config.toml
embedding_dim = 192
residual_init = "none"
beta2 = 0.95
grad_clip = 0.5
decay_fraction = 0.2
warmup_steps = 2860
adamw_weight_decay_other_params = 0.01
Rows from block 8 of a small audio embedding model, named by matrix and row number. Rows with one number belong to one neuron. Each number is 200 + 40 x the weight over its row's rms, rounded and kept within 0 to 999. All counts start at 0.
After each neuron's rows are labels from the 100 clips, of 14976, where the neuron reaches its largest size: "top examples" is what is common among them. Only what is clearly more common there than usual is listed. The data: short read English sentences (LibriTTS-R).
# gate: MLP gate (model.blocks.8.mlp.gate.weight, 640x320), inputs 64-127
# fc1: MLP up (model.blocks.8.mlp.fc1.weight, 640x320), inputs 64-127
# fc2: MLP down (model.blocks.8.mlp.fc2.weight, 320x640, transposed), outputs 64-127

gate.68,230,201,263,122,230,196,219,165,202,219,221,229,222,176,184,232,150,138,162,211,179,153,240,264,132,195,197,194,220,178,210,240,189,228,234,166,246,185,173,164,182,235,128,224,192,173,177,170,194,187,146,215,173,129,154,217,153,144,217,242,195,165,213,154
fc1.68,149,229,203,284,269,205,189,248,196,268,188,195,149,212,148,170,226,177,152,153,160,216,131,172,237,208,211,226,206,209,195,156,216,170,183,213,245,242,214,233,200,207,251,146,194,235,258,227,241,223,248,220,177,216,238,150,97,295,92,109,188,197,168,183
fc2.68,212,253,177,215,232,189,127,235,209,228,213,222,174,107,146,220,219,204,207,234,193,266,246,216,202,199,183,188,240,192,232,227,185,194,244,244,130,217,211,154,256,146,154,193,187,196,227,174,226,186,282,140,223,205,198,167,189,187,189,182,218,196,189,282
top examples: voice: female

gate.229,192,248,214,192,171,245,292,202,228,186,256,242,152,139,202,175,162,187,233,213,244,186,198,248,179,230,265,198,150,174,206,182,180,178,109,176,162,158,270,212,171,247,178,161,192,234,172,173,175,144,125,191,206,224,176,208,161,264,159,177,251,197,204,209
fc1.229,225,279,269,185,116,154,315,211,240,207,224,210,244,246,186,225,183,175,153,228,199,227,141,228,285,215,139,205,191,116,153,101,239,194,173,224,172,224,233,301,135,154,188,167,200,182,185,200,207,238,218,265,170,123,133,168,144,177,217,263,236,251,252,245
fc2.229,189,201,192,161,135,277,252,122,190,189,242,199,202,110,173,221,187,145,192,101,215,131,237,175,182,281,203,281,192,315,206,198,146,111,205,193,173,229,173,268,247,204,198,199,217,191,188,220,254,200,230,204,304,211,257,202,164,170,188,137,210,195,217,174
top examples: voice: female

gate.599,218,192,146,182,180,213,176,184,183,186,249,230,181,139,221,165,198,271,212,182,190,243,178,229,305,308,197,212,218,207,194,247,220,180,202,221,229,135,244,198,187,261,107,214,207,188,207,188,207,135,136,214,216,231,246,226,209,262,293,129,279,233,146,189
fc1.599,208,142,100,263,142,227,204,250,173,228,191,137,177,178,336,201,256,171,161,172,181,215,149,187,251,270,229,142,142,253,227,212,191,230,202,240,220,207,216,268,214,159,214,173,213,247,262,184,189,153,131,240,149,178,245,200,129,241,195,199,196,237,225,180
fc2.599,191,161,116,188,201,159,188,231,153,230,174,188,254,250,139,189,198,176,136,214,159,165,197,243,209,153,236,226,194,185,208,127,244,208,169,190,267,218,319,177,202,262,150,212,238,211,203,186,263,196,195,206,221,189,183,212,217,297,164,184,179,231,205,257
top examples: voice: male

gate.89,173,200,118,211,179,197,227,190,218,177,220,182,259,267,172,167,195,187,192,187,247,282,268,172,207,121,231,225,271,190,204,321,182,157,250,220,212,233,126,168,210,184,195,225,166,243,189,202,213,175,165,104,192,228,236,199,191,135,151,173,131,115,204,208
fc1.89,175,191,135,189,160,209,187,269,174,185,224,241,182,192,230,230,155,213,211,155,220,231,210,132,215,256,251,187,203,240,179,231,220,186,215,180,234,199,204,237,173,205,247,272,222,241,145,199,242,249,214,204,244,150,169,239,247,163,213,181,212,267,206,123
fc2.89,159,203,219,156,211,149,219,233,123,198,202,181,261,234,187,217,274,207,270,170,227,261,261,234,165,248,205,246,167,195,160,182,147,208,208,214,210,184,177,173,227,182,179,173,192,170,248,216,254,146,208,190,188,214,200,168,218,166,179,264,149,147,270,194
top examples: voice: male

gate.382,223,235,284,192,184,262,172,223,152,190,201,215,223,171,233,196,177,157,195,203,173,239,189,275,169,151,283,214,235,177,201,224,221,195,253,258,257,214,200,164,183,268,139,255,80,201,161,185,225,240,217,208,197,245,243,209,237,279,175,221,145,167,161,203
fc1.382,206,170,214,211,103,239,152,174,185,181,228,274,245,179,311,193,175,156,211,180,109,211,192,175,221,189,164,236,188,168,237,172,260,222,216,204,284,255,303,152,200,245,223,183,163,188,244,218,177,216,171,130,218,149,218,254,197,190,168,184,167,141,259,200
fc2.382,172,193,169,180,259,184,155,223,152,193,161,201,162,226,217,184,152,180,203,193,213,165,203,161,166,165,250,269,203,237,159,232,251,142,219,233,195,222,126,349,153,196,169,148,103,128,203,166,221,179,237,170,175,171,252,181,184,238,64,246,149,165,181,168
top examples: voice: female

gate.165,242,155,309,310,287,113,183,169,259,223,207,230,319,201,161,242,143,251,196,196,136,180,147,221,218,176,157,146,147,119,176,182,177,197,171,228,154,277,84,193,183,249,137,182,244,254,185,149,193,199,229,201,207,170,205,159,193,273,237,283,204,215,213,169
fc1.165,219,220,64,144,232,196,280,224,134,268,201,223,218,88,284,194,189,183,194,193,231,225,187,262,162,294,262,231,230,167,167,250,199,218,229,172,280,199,184,242,219,165,119,249,239,184,138,173,162,157,231,252,245,187,145,243,196,122,253,202,125,203,176,264
fc2.165,183,138,236,159,256,251,243,190,199,156,271,236,219,128,148,221,201,211,178,137,204,251,173,134,230,114,150,219,297,218,287,212,159,229,162,207,138,215,224,238,211,176,222,179,229,198,226,189,207,226,140,155,192,284,214,189,194,174,255,158,174,142,127,179
top examples: voice: male