A small audio embedding model, trained from scratch.
Model: log mel input, norm layernorm, activation swiglu, moe top_k, layers 12, width 320.
Data: trained on short read English sentences (LibriTTS-R), 26041 training examples, 35.1 epochs.
Rows from block 8 of a small audio embedding model, named by matrix and row number. Rows with one number belong to one neuron. Each number is 128 + 32 x the weight over its row's rms, rounded and kept within 0 to 255. All counts start at 0. Numbers have three digits each.
After each neuron's rows are labels from the 100 clips, of 14976, where the neuron reaches its largest size: "top examples" is what is common among them. Only what is clearly more common there than usual is listed. The data: short read English sentences (LibriTTS-R).
# gate: MLP gate (model.blocks.8.mlp.gate.weight, 640x320), inputs 128-191
# fc1: MLP up (model.blocks.8.mlp.fc1.weight, 640x320), inputs 128-191
# fc2: MLP down (model.blocks.8.mlp.fc2.weight, 320x640, transposed), outputs 128-191

gate.123:160061129103131132117096122138175045145166134175124132156114133125069158130119108191157109165127129206124145187065124160175180170170126016139094123098128073157159158083105134123102121116149148
fc1.123:165199156136073121171127124124169130132105088181150156084077128113109103133151142117211180099144146119104151128124094131134190171085132255161157136079105140111137111142154138122121145144085099
fc2.123:165093154084090170091141150069114164136109169101092133107101092099125093103095153174135099096057136130124183105142090100054149180144115137144164093134159193131091121115190175089114078054149152
top examples: voice: female

gate.377:192134166105165073128105147130179157129106103087099099150110172092176086124158123172100114087131091106109099114137134134212135148131145109134135160140116142172111071143121132188083148096169133
fc1.377:096165080183172190174147123102130158150097183128140129088125134139134103164124082114115125150154123073125125107079114121053166130126210153128147064129131109100186170077072096094162164123204182
fc2.377:170173103163088113140083066102136157085098137115094123107055156100194124085145088148107098173099152112166129143097148161140118112108092078114155111120077165059075098163130136096150134150164123
top examples: voice: female

gate.33:146112086130142064154156150095148107157095166164125084138141057131145178088118078110140164133113130137109120169073185120148087113121116124103163096090141140142136105083136102083107124084114115
fc1.33:139092096171170090125144112118169125174152144102134107080120178141189149114172105162173207091130126133140107153189124160136130076125155143140132107152157088121101139120113178107173144148123129
fc2.33:151139141105115153051108096147141135076137091123134126155181119172118106073147146169135092054153144117153085166163115132126114162095159097180162180142148086186094120206105184100103142123163164
top examples: voice: female

gate.352:184121127137162077127089140086154112086135156095124114072158113112169155191171147170111102129141101146085106136196148145119127113129136155115095146158146132174155101177138114060107105127194143
fc1.352:158216122113133160117142129163042037145158134168127188067120088091107119130125106074171128132157151116139194119063122151080143135074100075111149036131135072143106139126143104148183154127161125
fc2.352:097145125108141134143144156158164149108168168122114095072173137177113098194122111192185144049149139112109110191137165136120129117106148072162100068181168084095137139142147129173105113119107104
top examples: voice: female

gate.218:124073200125133128146107129106093110141159121175148134086125118088094170145161123139078141152183101029128074083095148056170124123084111093156117116153168160089083145112093119148165039107163128
fc1.218:162031200123133116134146129089142122142167126134112139136103111108108118155180098161108115172100099117163123082128115076159131142077095087135082174160139119112129150141110160172179060120122180
fc2.218:127143204191085141136140140160142148136145114127124099121143164106071134101121186119160132102046119119081117141148120143185079148179115154143129161135105070112133122127151137062067127123134159
top examples: voice: male

gate.586:160148141120119132131082161134146079094128160116191144163157169110164079139158092183153073041120163155152084133148127132142162146141099183143114117122143145107177092157141163101128171121158147
fc1.586:148100131164158100110134146128119117080148122078169140118110213131136134114090101146049146067080129093150078109191116084177143124109160166165112176147170149141240055144153159111089167148176070
fc2.586:152135185124128121098100101100135125145122143157167141154090165099175142138104160104130138173155118117156132105045101079142120167176166172094142151169166174173147092105147149142110105154131118
top examples: voice: female

gate.556:122157124125130110169151154125153200106160089170138131120171173098119111145145100184189095168042140151137150112138138123147137148138129044122124121098166174140094106128137157069105111097136159
fc1.556:113107195106121087134109128078109118160154175146150119166129112138122106103110112097112130118157065137162136145126141153139141152045063171111152163136109111086117086122176147211165144122113121
fc2.556:112117094129116119167122080143064126151110114068125066132172087106106163162149145150095163128176149119113210101145121143145107165190142121177099101184091170131127067114137089121112125123106091
top examples: voice: female

gate.119:121116216168147151118125152126169137071087162106082166134124157141112145164138165121168142109110143116166159150077165104152073154112109106128167116099138142168127151122151121081090102153149168
fc1.119:172137152135158158159124120120168086105093132064137159060100133092104146123206179122171127186097121097154128136061204094162091105084123129125181098159142117206124130136147115061135079080169180
fc2.119:112117076099145093138140178092128136121162134194082155069163101150126149133140169128118114132187130161114206141165127064180092126144105099169148056129094106111163124131107189121085129116071157
top examples: voice: female

gate.110:152190044154167153159088134130141126069155165141134158126143180123161132126083124112055130134117067179157046144156101150167141166101148090131094105088109147123145095135125136186132128125155126
fc1.110:071098069101075133109133091130109190128123135184076132122115200155164184116144131110075103120103119111159123087142092124134203110097113058166094168113139121129100142047165124194124206129101066
fc2.110:152131160131091185124105182133187159069134097065087106145138119162072162074137102178163163068133167067108119105177149127117115143154055100153137086108127092132158142090171097103140085167157101
top examples: voice: male

gate.639:135095150101128095101107155142076144148144146077090198113138175138144131144096137127147130126156142119198146067182205123158096077126119048190112161115151129182122167085135137152115193088118040
fc1.639:110177137162120117180125123119114176139080131144096131073149085130178153144154159133097126110156131132109132152116128111114090174167149158072162076129104133103139137142171148133106097131092128
fc2.639:146118193113085155119138100199080127115173109151122105072079121141120143135168128150220110122096155152049098176174149140117193105216117095110163115135099163166092128102174144153168119146130151
top examples: voice: female

gate.408:196175099193111120132107140099164163150101105141123071102195112138112150078126103117085104155172164149153050089165135127167070126094123145176183115152058157101199099129171107080089053190130087
fc1.408:093167084084101148179130182124169130096104080102083193110104142179125087126161117131255106122084128090091096110104105127142152146148097134166125141158103137113085097072112152114154144102103088
fc2.408:186093164156145132191132118160124110089107103143178133151138154122164102140175088200077104150076097127095104160096071176235115142117153175136192067097130151100143096122119125102117105169101038
top examples: voice: male

gate.201:152174129155118123139101118122126111127135192134121099143156060086183092092094113174172148108127149186123123143077127117138156089160108067121120104108139152208139085151188131110159078180104131
fc1.201:117116146153134079114130132180071144126146147157118139146112161135110083108135091123142132167173132141178019153111172156151193139188121123134140143091115137198189139103209061151124112105163148
fc2.201:191138131104125177132139171168144176127111072170107117161171159144163133152137122172123166107127080068130146121148148107181159103130143077124166138112098140080137145089163153153161135091134091
top examples: voice: female

gate.506:053160141120140109109115136138131126121145153111142176131106116145113124100140129122095117145151157127125124172157191102142154114118097105117111154114139181152121148130118130138146104041168159
fc1.506:154083212109147131208129104138135148099133129163125106097106153137111126123110150135080104175144119122110101177114171115172112079118105136100127149151165210198152155117135117098131073062096117
fc2.506:088111077148124114096089095133110091129130103123136120090108081144178115117132100170110120171155089132186149137086094120117136110176159099067106085170178122107131116126089113120146131114148090
top examples: voice: female

gate.215:107147148130135176178140146133153123108116149137186136102122050116152142088079173098155137156163184059148149092174103129144091136160130052142137089106133198147141143086093097074162089145102153
fc1.215:135090113127111099137107133140116074110123106159106138119145170123093130128122164118092148096108147190103071127119128114096129119111094213169114181150126059096180116173112129160086128150121143
fc2.215:122083176158122098146135167093166095148125112069126088179132184122169119114148110172109093095091130152104163117141135121144100080095106102132121135150108184185105157144087157172142165152139180
top examples: voice: female

gate.37:121185084140148187126119102125049081119159113141143173139125155124149125119183121152131153152145186150145065142123127096107150116179150066111081109107111123139095151174138054144112140158129188
fc1.37:150119069147152184109154122123153113127111134141123112113163120135131139107187149192089139173142094161126142121094133092115180141105159070105119115125175169106169127089204116093079127162065180
fc2.37:133169133104153166143102196109145133097102140106119112160091025103183130160171139176112114099151134109127162157124113183229119189141123118122110093139102132082066148122112113149144134094099076
top examples: voice: female

gate.42:148159147136157129094142121074063120091147173135134102134148161114113133175072148169153119170147124130152142140130139104137139156130123131094127137176178159148162137080109136140139123150128079
fc1.42:096148065066120166121127160123100188128153088099161098140118171100149150136158131224139082064163149102134108114118129132166109091122118160152107184162136076143165109105138153110078090133168107
fc2.42:101102130166106164139126108116105105115183079102149175139139101063137047114099090121142101166106120211136108119105082156099127148138182164126109136172141067169155133156120144107119098143143159
top examples: voice: female

gate.175:156127190169097089069137134115117189123081147107148094105137174113161120163166135118101125138071159161175079123129113083201078117189117126119135136120132100164132125113182132152118153135095183
fc1.175:089138108192125127155139094146146084122162135119107104091174124116098127118109109093124137176116125135131064128168132137092217130095178125202133117123100095133137150124083144109112140107094115
fc2.175:129158183152114140080108114159087092113129140118122133068094092097061086154109142076116060079122181113109141127126148107103064096147117171146115146170106200098144136118120120148175123101112140
top examples: voice: female

gate.502:102123124177077097153114149122166133105053109145138142112118117113112143117138110141078089139186164121111175113061126137144137179120138121115145100144097164114113115128128194143133184151185162
fc1.502:119081051118076126186159138131084127123091086161104163092080154070111134139174116148156067139143195098154218135091163118124135161120123130114165083118113143136092140136133123134164139136100191
fc2.502:163107157178192177167136059110107135161187122117117157147096100078147093102140131152104121151152153085155054111140134107107181121118173080097102047136132170136132087099097126080111149104137168
top examples: voice: male

gate.26:112143126173111131097106139132170140160157142122165151126134113110121112078167117128177109098143115195114090086153170138077113166192107141129161126089096156153136130132164139133197074112163208
fc1.26:059146114151149078092133159140079103119180074103170114164192107087104156093101103176120127116126171170119086103156116126235172143099098138194045124113126104173162149059153162205119148145108114
fc2.26:150085151099164079169112090125130177099093088105137141156144141142115149076144178135165080126123116096142134153072126126193121129167069136116100132164130120148119137158086097131064134084098100
top examples: voice: male

gate.406:111213196154106107075093112192138081164144149075165099063126106099136175115146142057130123201164134168094062112124136124196145157159082169145203162100097116148099122088059162086154126094102148
fc1.406:092180131125083131099120150165070103120137093084172117126132113122133114092134128006103170137155084133111161153101120072076093157109174238141144202128163137153173145087124060147135112115112106
fc2.406:134100156113107127158159116121129190179131142047071120112105163137135113139174108126059156117082181077098106080120136132123121138142080048105104141119129124194143098127191122100110132095144129
top examples: voice: female

gate.200:161136080121116143128116158086082096115110125135111087118125087122092170148125122144114123157116128137154128061130166135069161092126114154089084087099114130117112125153192074142114128104166190
fc1.200:154151168190114209115158180108203143092127118120096085171140086107161130116170146168142119106092167089133177112091150089094146128104081069144103020142148100139166152181165045166137147113155105
fc2.200:123133210157157156090149099195094150124121162146108098097089126160135115086121138145187064098075129059163144129145128123162078165107118154128124087121099157138125185114118129097158095079111118
top examples: voice: female

gate.282:106152123080119161166147110127111152124117110160132145158133121143100067134108083121133109128096067083064139126092135180139101072099100165133114164105103084067151068155183155141088039121183167
fc1.282:106121043075088110084106148118106134142153094071157099132142161145141140096106189136132138189072131142139110091198130154133135143149119177174136156116129131104165127096088175140146154125111112
fc2.282:186105151112142087166108115112190098154092090128103148187084156069118110121100175132087168087149161127133126110147118141170093133087156064067135172108113117138142118127169166096146123093152123
top examples: voice: female

gate.280:153102168172155052130124145172119142158096105127153092103140165116151148085164135108160149124156169168131113179136104136169107127093147111092145184099153169107176137157156113110106063116000118
fc1.280:136192121109102067108093134170081148122134149128160096182139134139132151135154157164122154123138123134105110141146119143101106145116124120123156144125160161087131121148120093180102077081159133
fc2.280:150112092113180129034140142142179103112133099092096134170130099095115101101113150090021092147123087170132136142137121096153141145117169197088128183148092115146106105119080163134141156120150127
top examples: voice: female

gate.45:089133102117107110144121109122146091144105100146164152098123096143131162186090115175153135093112145152127130108146137141170116102090124155107095189125165186157180131148120108158169013100160110
fc1.45:111101145098131168173137142106118083091158153124094090127173103164090138058120121115158125091155138139146135111107080074083179139119119095137167110123093066133068121134125128076125156117148158
fc2.45:089121156082094106081171180135131142132104144137133123117152085101117191134135144146128144114159112098120165134144110179079132124049118134079109163094119194095074145132155066105135140120143091
top examples: voice: female

gate.250:159092102099126107129140217127125099077137111117110118134159124137145091139154144076192088178143091172141095122141080107103110108151090131118121113172123210105123132107181108141109081152154143
fc1.250:106093203090148163095095176148094093082074158141151107131117108106171091114099145059104120158094152152144139069189131160160137123126096160154122125119155192132132143118136125120111042146099049
fc2.250:144128191141092130183124130114099167139179119184128106123119186201150136099174082180100134201121080141114108145080139094138154113146119094166123132108145217099060134094146141066165113114154113
top examples: voice: female

gate.631:137123070112117093135109125134117118145090095148161102058140160178156099140101163187125140172122102080119159158086211153174101105110125059124099098127149178186121137105169129160146086124097097
fc1.631:122099184176110120088135142115169116129103114137091158117137214080157140118157074128095125193119127141148188123137038068108130096164117128120138191145101114092124109126094142145125208142146163
fc2.631:131091201137165128141159151122169210144158130141134082178067058134114139137091117129059094083063131146138154087122151106090044129103102124145139131111197170152111164115160111101124104123103118
top examples: voice: female

gate.459:150057171184075152128121110152158099137141161110153098133082010102110159124131107138154175114142139116158103146133177153073149111117128133192173146176151187098141199160157117114084171150162165
fc1.459:122082084116169115170104154112122150094124061116120113102138129126101094154108155107147148147123117160150155158128106157094158103125127152064067121076095073134067111160099126181134108138096102
fc2.459:117078113177084137076165123100092137075140139098152121137113110121136115109137074101076089155115197171079164155117138090157171110117149167165113132091116135081140107122132172142126171153144083
top examples: voice: female

gate.588:141100093137118056160170165143194138123126095071151147171104182206140133152146142120151118164111172099172187128149092124113118157173116204180090188089143075111159095067147096128093148135135136
fc1.588:105187152101157164129106123139144103105149095155155146112107146087137128147127103127096093078167140158105056068160178139187134138128065143057099096132116169143110105159122138134160166160108120
fc2.588:140123090101110171141118044187155092116096144120127099061175119123134108122123169159128102090133179110151125132110119138148100171129138121147151176146079149139126105152045148117142184145077096
top examples: voice: male

gate.60:099077074127118178119143129168140109078107120131101121148134143040163137166141132071142098102114178104086124171196111164099102199073135073055179153146101069130163134134192074118060131151148201
fc1.60:128132158096133126134141143116102178204144074125107151126141105107067121125135161145111159201124141159146155208169144067144115058126171123152115097115110171134160109140160136115138115137081154
fc2.60:162158103187130165118141130154109163145118168114086113079105168137130118165174086141096111111143214155150075171096128088115183139136169141169187130196117130171048131083168162176124114152089113
top examples: voice: male

gate.371:126161172148151142122165142159101143152102159138101104131135120119140154129127083131100083173068138079157108135117088197110143068065137143132147172163174134106087133145064134130139054102171103
fc1.371:145127130126103111111117099170111126135173149168157141160140131114084108155095173088210140154115123092121124116092144132146129113107111069117090177169126103131119156167157154114115019164168056
fc2.371:156129137092136094139112133143101119072099092074140110148134095111116154095132083145135161096104110118099182133151181123115111117119145079158139165119148139144174116094132146127081173073105095
top examples: voice: female

gate.381:098125085181120149096150120097085179173106179117053121097137114134140116058067157164120150121154164175154142146151110125169180124145128153131115135094125165145066108138038130171110141148154157
fc1.381:123095098196131131131190143119088156137138164135117114124090141132149166095105169140156162138176109122100141127130142118112172128147128174135094101151102170088197137145115162113065201116117124
fc2.381:075130184133169063086157072135202206194080120111169190083060108187128082116223093128104162158110119070124123118136197112128150092153154156122134135085096172166084149104077148101133133094121142
top examples: voice: female

gate.212:136072185157153184138150146096140137122121179212119126142138131182074161122111117144104110185145118126122172120108085091151136135164142211108127157103167108135145111104133127120138114164104049
fc1.212:142089120142123157093160127109153198120118116144095159234148098093081161124124077163142119122065158151143087132094090125180135116117117011151090165144136111138127150073125111121142215103131155
fc2.212:096113121173167105175132133170089134139115190094132124081151135103140138140145137076132056088138167128127116136099157103122092156117108170114127206165086154205099137159167151087165192158143142
top examples: voice: female

gate.485:128087124124131174104109122110114076110132110137133118123129140154114140145115131150112137167085133115086183111146113097171156123140051085089100155134120136154072081082104159055129220095105110
fc1.485:134089066181129121112138121144089124085155161120148054101106108144136078132168117112161156145222187137151096174127111134101101107144090099175140139150123132126083065120167148106111109139175152
fc2.485:133159163149086066072116123140123169103130186116106113208144162097140155142095136044120102100054113069095131119132190073067065130182140156129143225157097122101066107121110132125126094126168103
top examples: voice: female

gate.564:171097095076144176117097155153129103116160187081180157084158157078185142164075114187099142141146148073098106180133147095148110134160106119099093186102131100118126195155146069126072164170194102
fc1.564:149133116112099129079142155100087133165124126088128115142136103112116140104120146134136113121143094102126178102070144078110117085093117147166149170170107140069165122104082094129120090095135205
fc2.564:142122110167074110133076170151133197158085111113131158115074119205084116142151084143130140161131171122168097164035169166217176142119146175127100109099148163128104092115101164159130161183144130
top examples: voice: female

gate.487:093221086133066159143146112104127119124183176083150129077145094123131099154070068167145182107129115127121121140131170138135154119122171135120104065082127130154090118122134099152151133137138089
fc1.487:139122123105104144131134124105115147120100167108191169070122146140138129092095127149124092148156132121110200161088080093177112132143125127139105154154129199095100099189144112093141139124134170
fc2.487:101052129196161182166127203129140078130144143139096123128088172154116090131092091129125144158193055047126118126101085146112126167163110149156105181114103112108174111139079104160156093139099085
top examples: voice: female

gate.553:116162085113145121075137084136111032138110174167132114105152065108091155083112082116139146143045132127125065154092102156155131138162158191167089164167165113157146153125152113154155145157112159
fc1.553:127094072151097138128123126109147135117175110107083107121167150096199111159159116062133179165122078143081014134169120110124132108104168143134104134096156138126125149141141130089077120164106124
fc2.553:111113178117110032119052166041121147106127130101136142119112164158111100176098178107118138176135026130143062104078145107052120133167132174125180148124158104143110161122100035128102016136118051
top examples: voice: female

gate.512:178123194066118137093166122132136130128134189127182155081163149082106100036103106157212140121162144140163154143065105090149144121134107043110131156124168140100117156175140102094143151087176126
fc1.512:156126151112145143147110097121144145122156122171142173048148158111111129135097140094132161092133201106165136186130142150181168142105074135161105148113124183177165125113094186144130103167132106
fc2.512:108204125155105127146116138139115127150149086192164077110112178146153101119138148126077185186077060115120091144101158100081071115122175078110108162144153107115120062163107127113124106156105117
top examples: voice: female

gate.605:133045115107172115120109149139131191121102102129200127153109083135186111146100181092117131090058070080149154183101088179156176127142126138123124093084177117155159141147167172138095105051122165
fc1.605:105099067114132088123110122124108166079121123121110118140139120105132127082077144113054150162229117180097115045173156143158056100179099099138131147097145051120135066162123160082148184138148148
fc2.605:089146179137077129157148102122102107130119141147133113148114136142177152097157133134133075079112093126163144102119170153162107145157139052115111080147098149106138185120187121179156160174139102
top examples: voice: male

gate.194:132143130138139193117187110101092049139146090109191122147117128129114129101152095153140112105209122109152091107096140117108137158102116127179102117143107119131120117140128165087121141109137122
fc1.194:115135108137113165115136137114037088130124085120182115141131165133052121094112113195177127092178130049194018114124117139150112161124155101182142160114133119118098057137171087119094150092127153
fc2.194:126119160142068188087116145130175116127163123084130141151062100131139148111208092100146200137152140135147172143073097100135154204154139122049138134108120155155183091108172122141065133100093152
top examples: voice: female

gate.151:130174145074097157132083117101104125097133101116108127135149077132132148153090157129122106129119165162137094159181103131081130161133096154124108141150126125139103192141154125168105102174165090
fc1.151:135101160139168076105105155121122119146159156149112146101135109094124150169118187080177105136146119144100155088123172118175097180122128129140132161165122129136133105068126136079074130128089219
fc2.151:125130170170107117145149133116133171134168141101128159088184060083189127095144152128112154138130195114168138101168125150100160155157176086082118092144134167119075099107125144036103090110116133
top examples: voice: female

gate.370:117052152137098115100090119179151123083159114168136070149139157116167146145113109140126139136137121135188043100086118107141131133108189186126085109119134172119137132117108122124126242083144136
fc1.370:143078108152181141154102131099186112116083105152131117165162145148116124157129115116106130209151097122103197140204126120102097169108147035091126134112149074109136136117155151135102074142115124
fc2.370:162191112078133118094138122176128110122107139143126157080105105125132123160165133151220112097039129156080065108110090138090121164135153174179081030120160137124134127110125127194180190060159142
top examples: voice: female

gate.229:087148134214146139152107158160125072143063123117148125133110103136088178069108127053111112124080228113086170118095143171128162155167147159079121193160059117176101154078104093154152134224089176
fc1.229:109098187134134121094102122097176136111143147133137208141127135180151146137123103101102143104110136117186118108148104149114118137086099099145115135118141119088148124120153083196093123135144123
fc2.229:134129147117156134106135120157098119103131076178153087125094121169186120162157106066109129131139124102171142142102094120172104161091118129172142108088121112169109131125116132160137153073095105
top examples: voice: female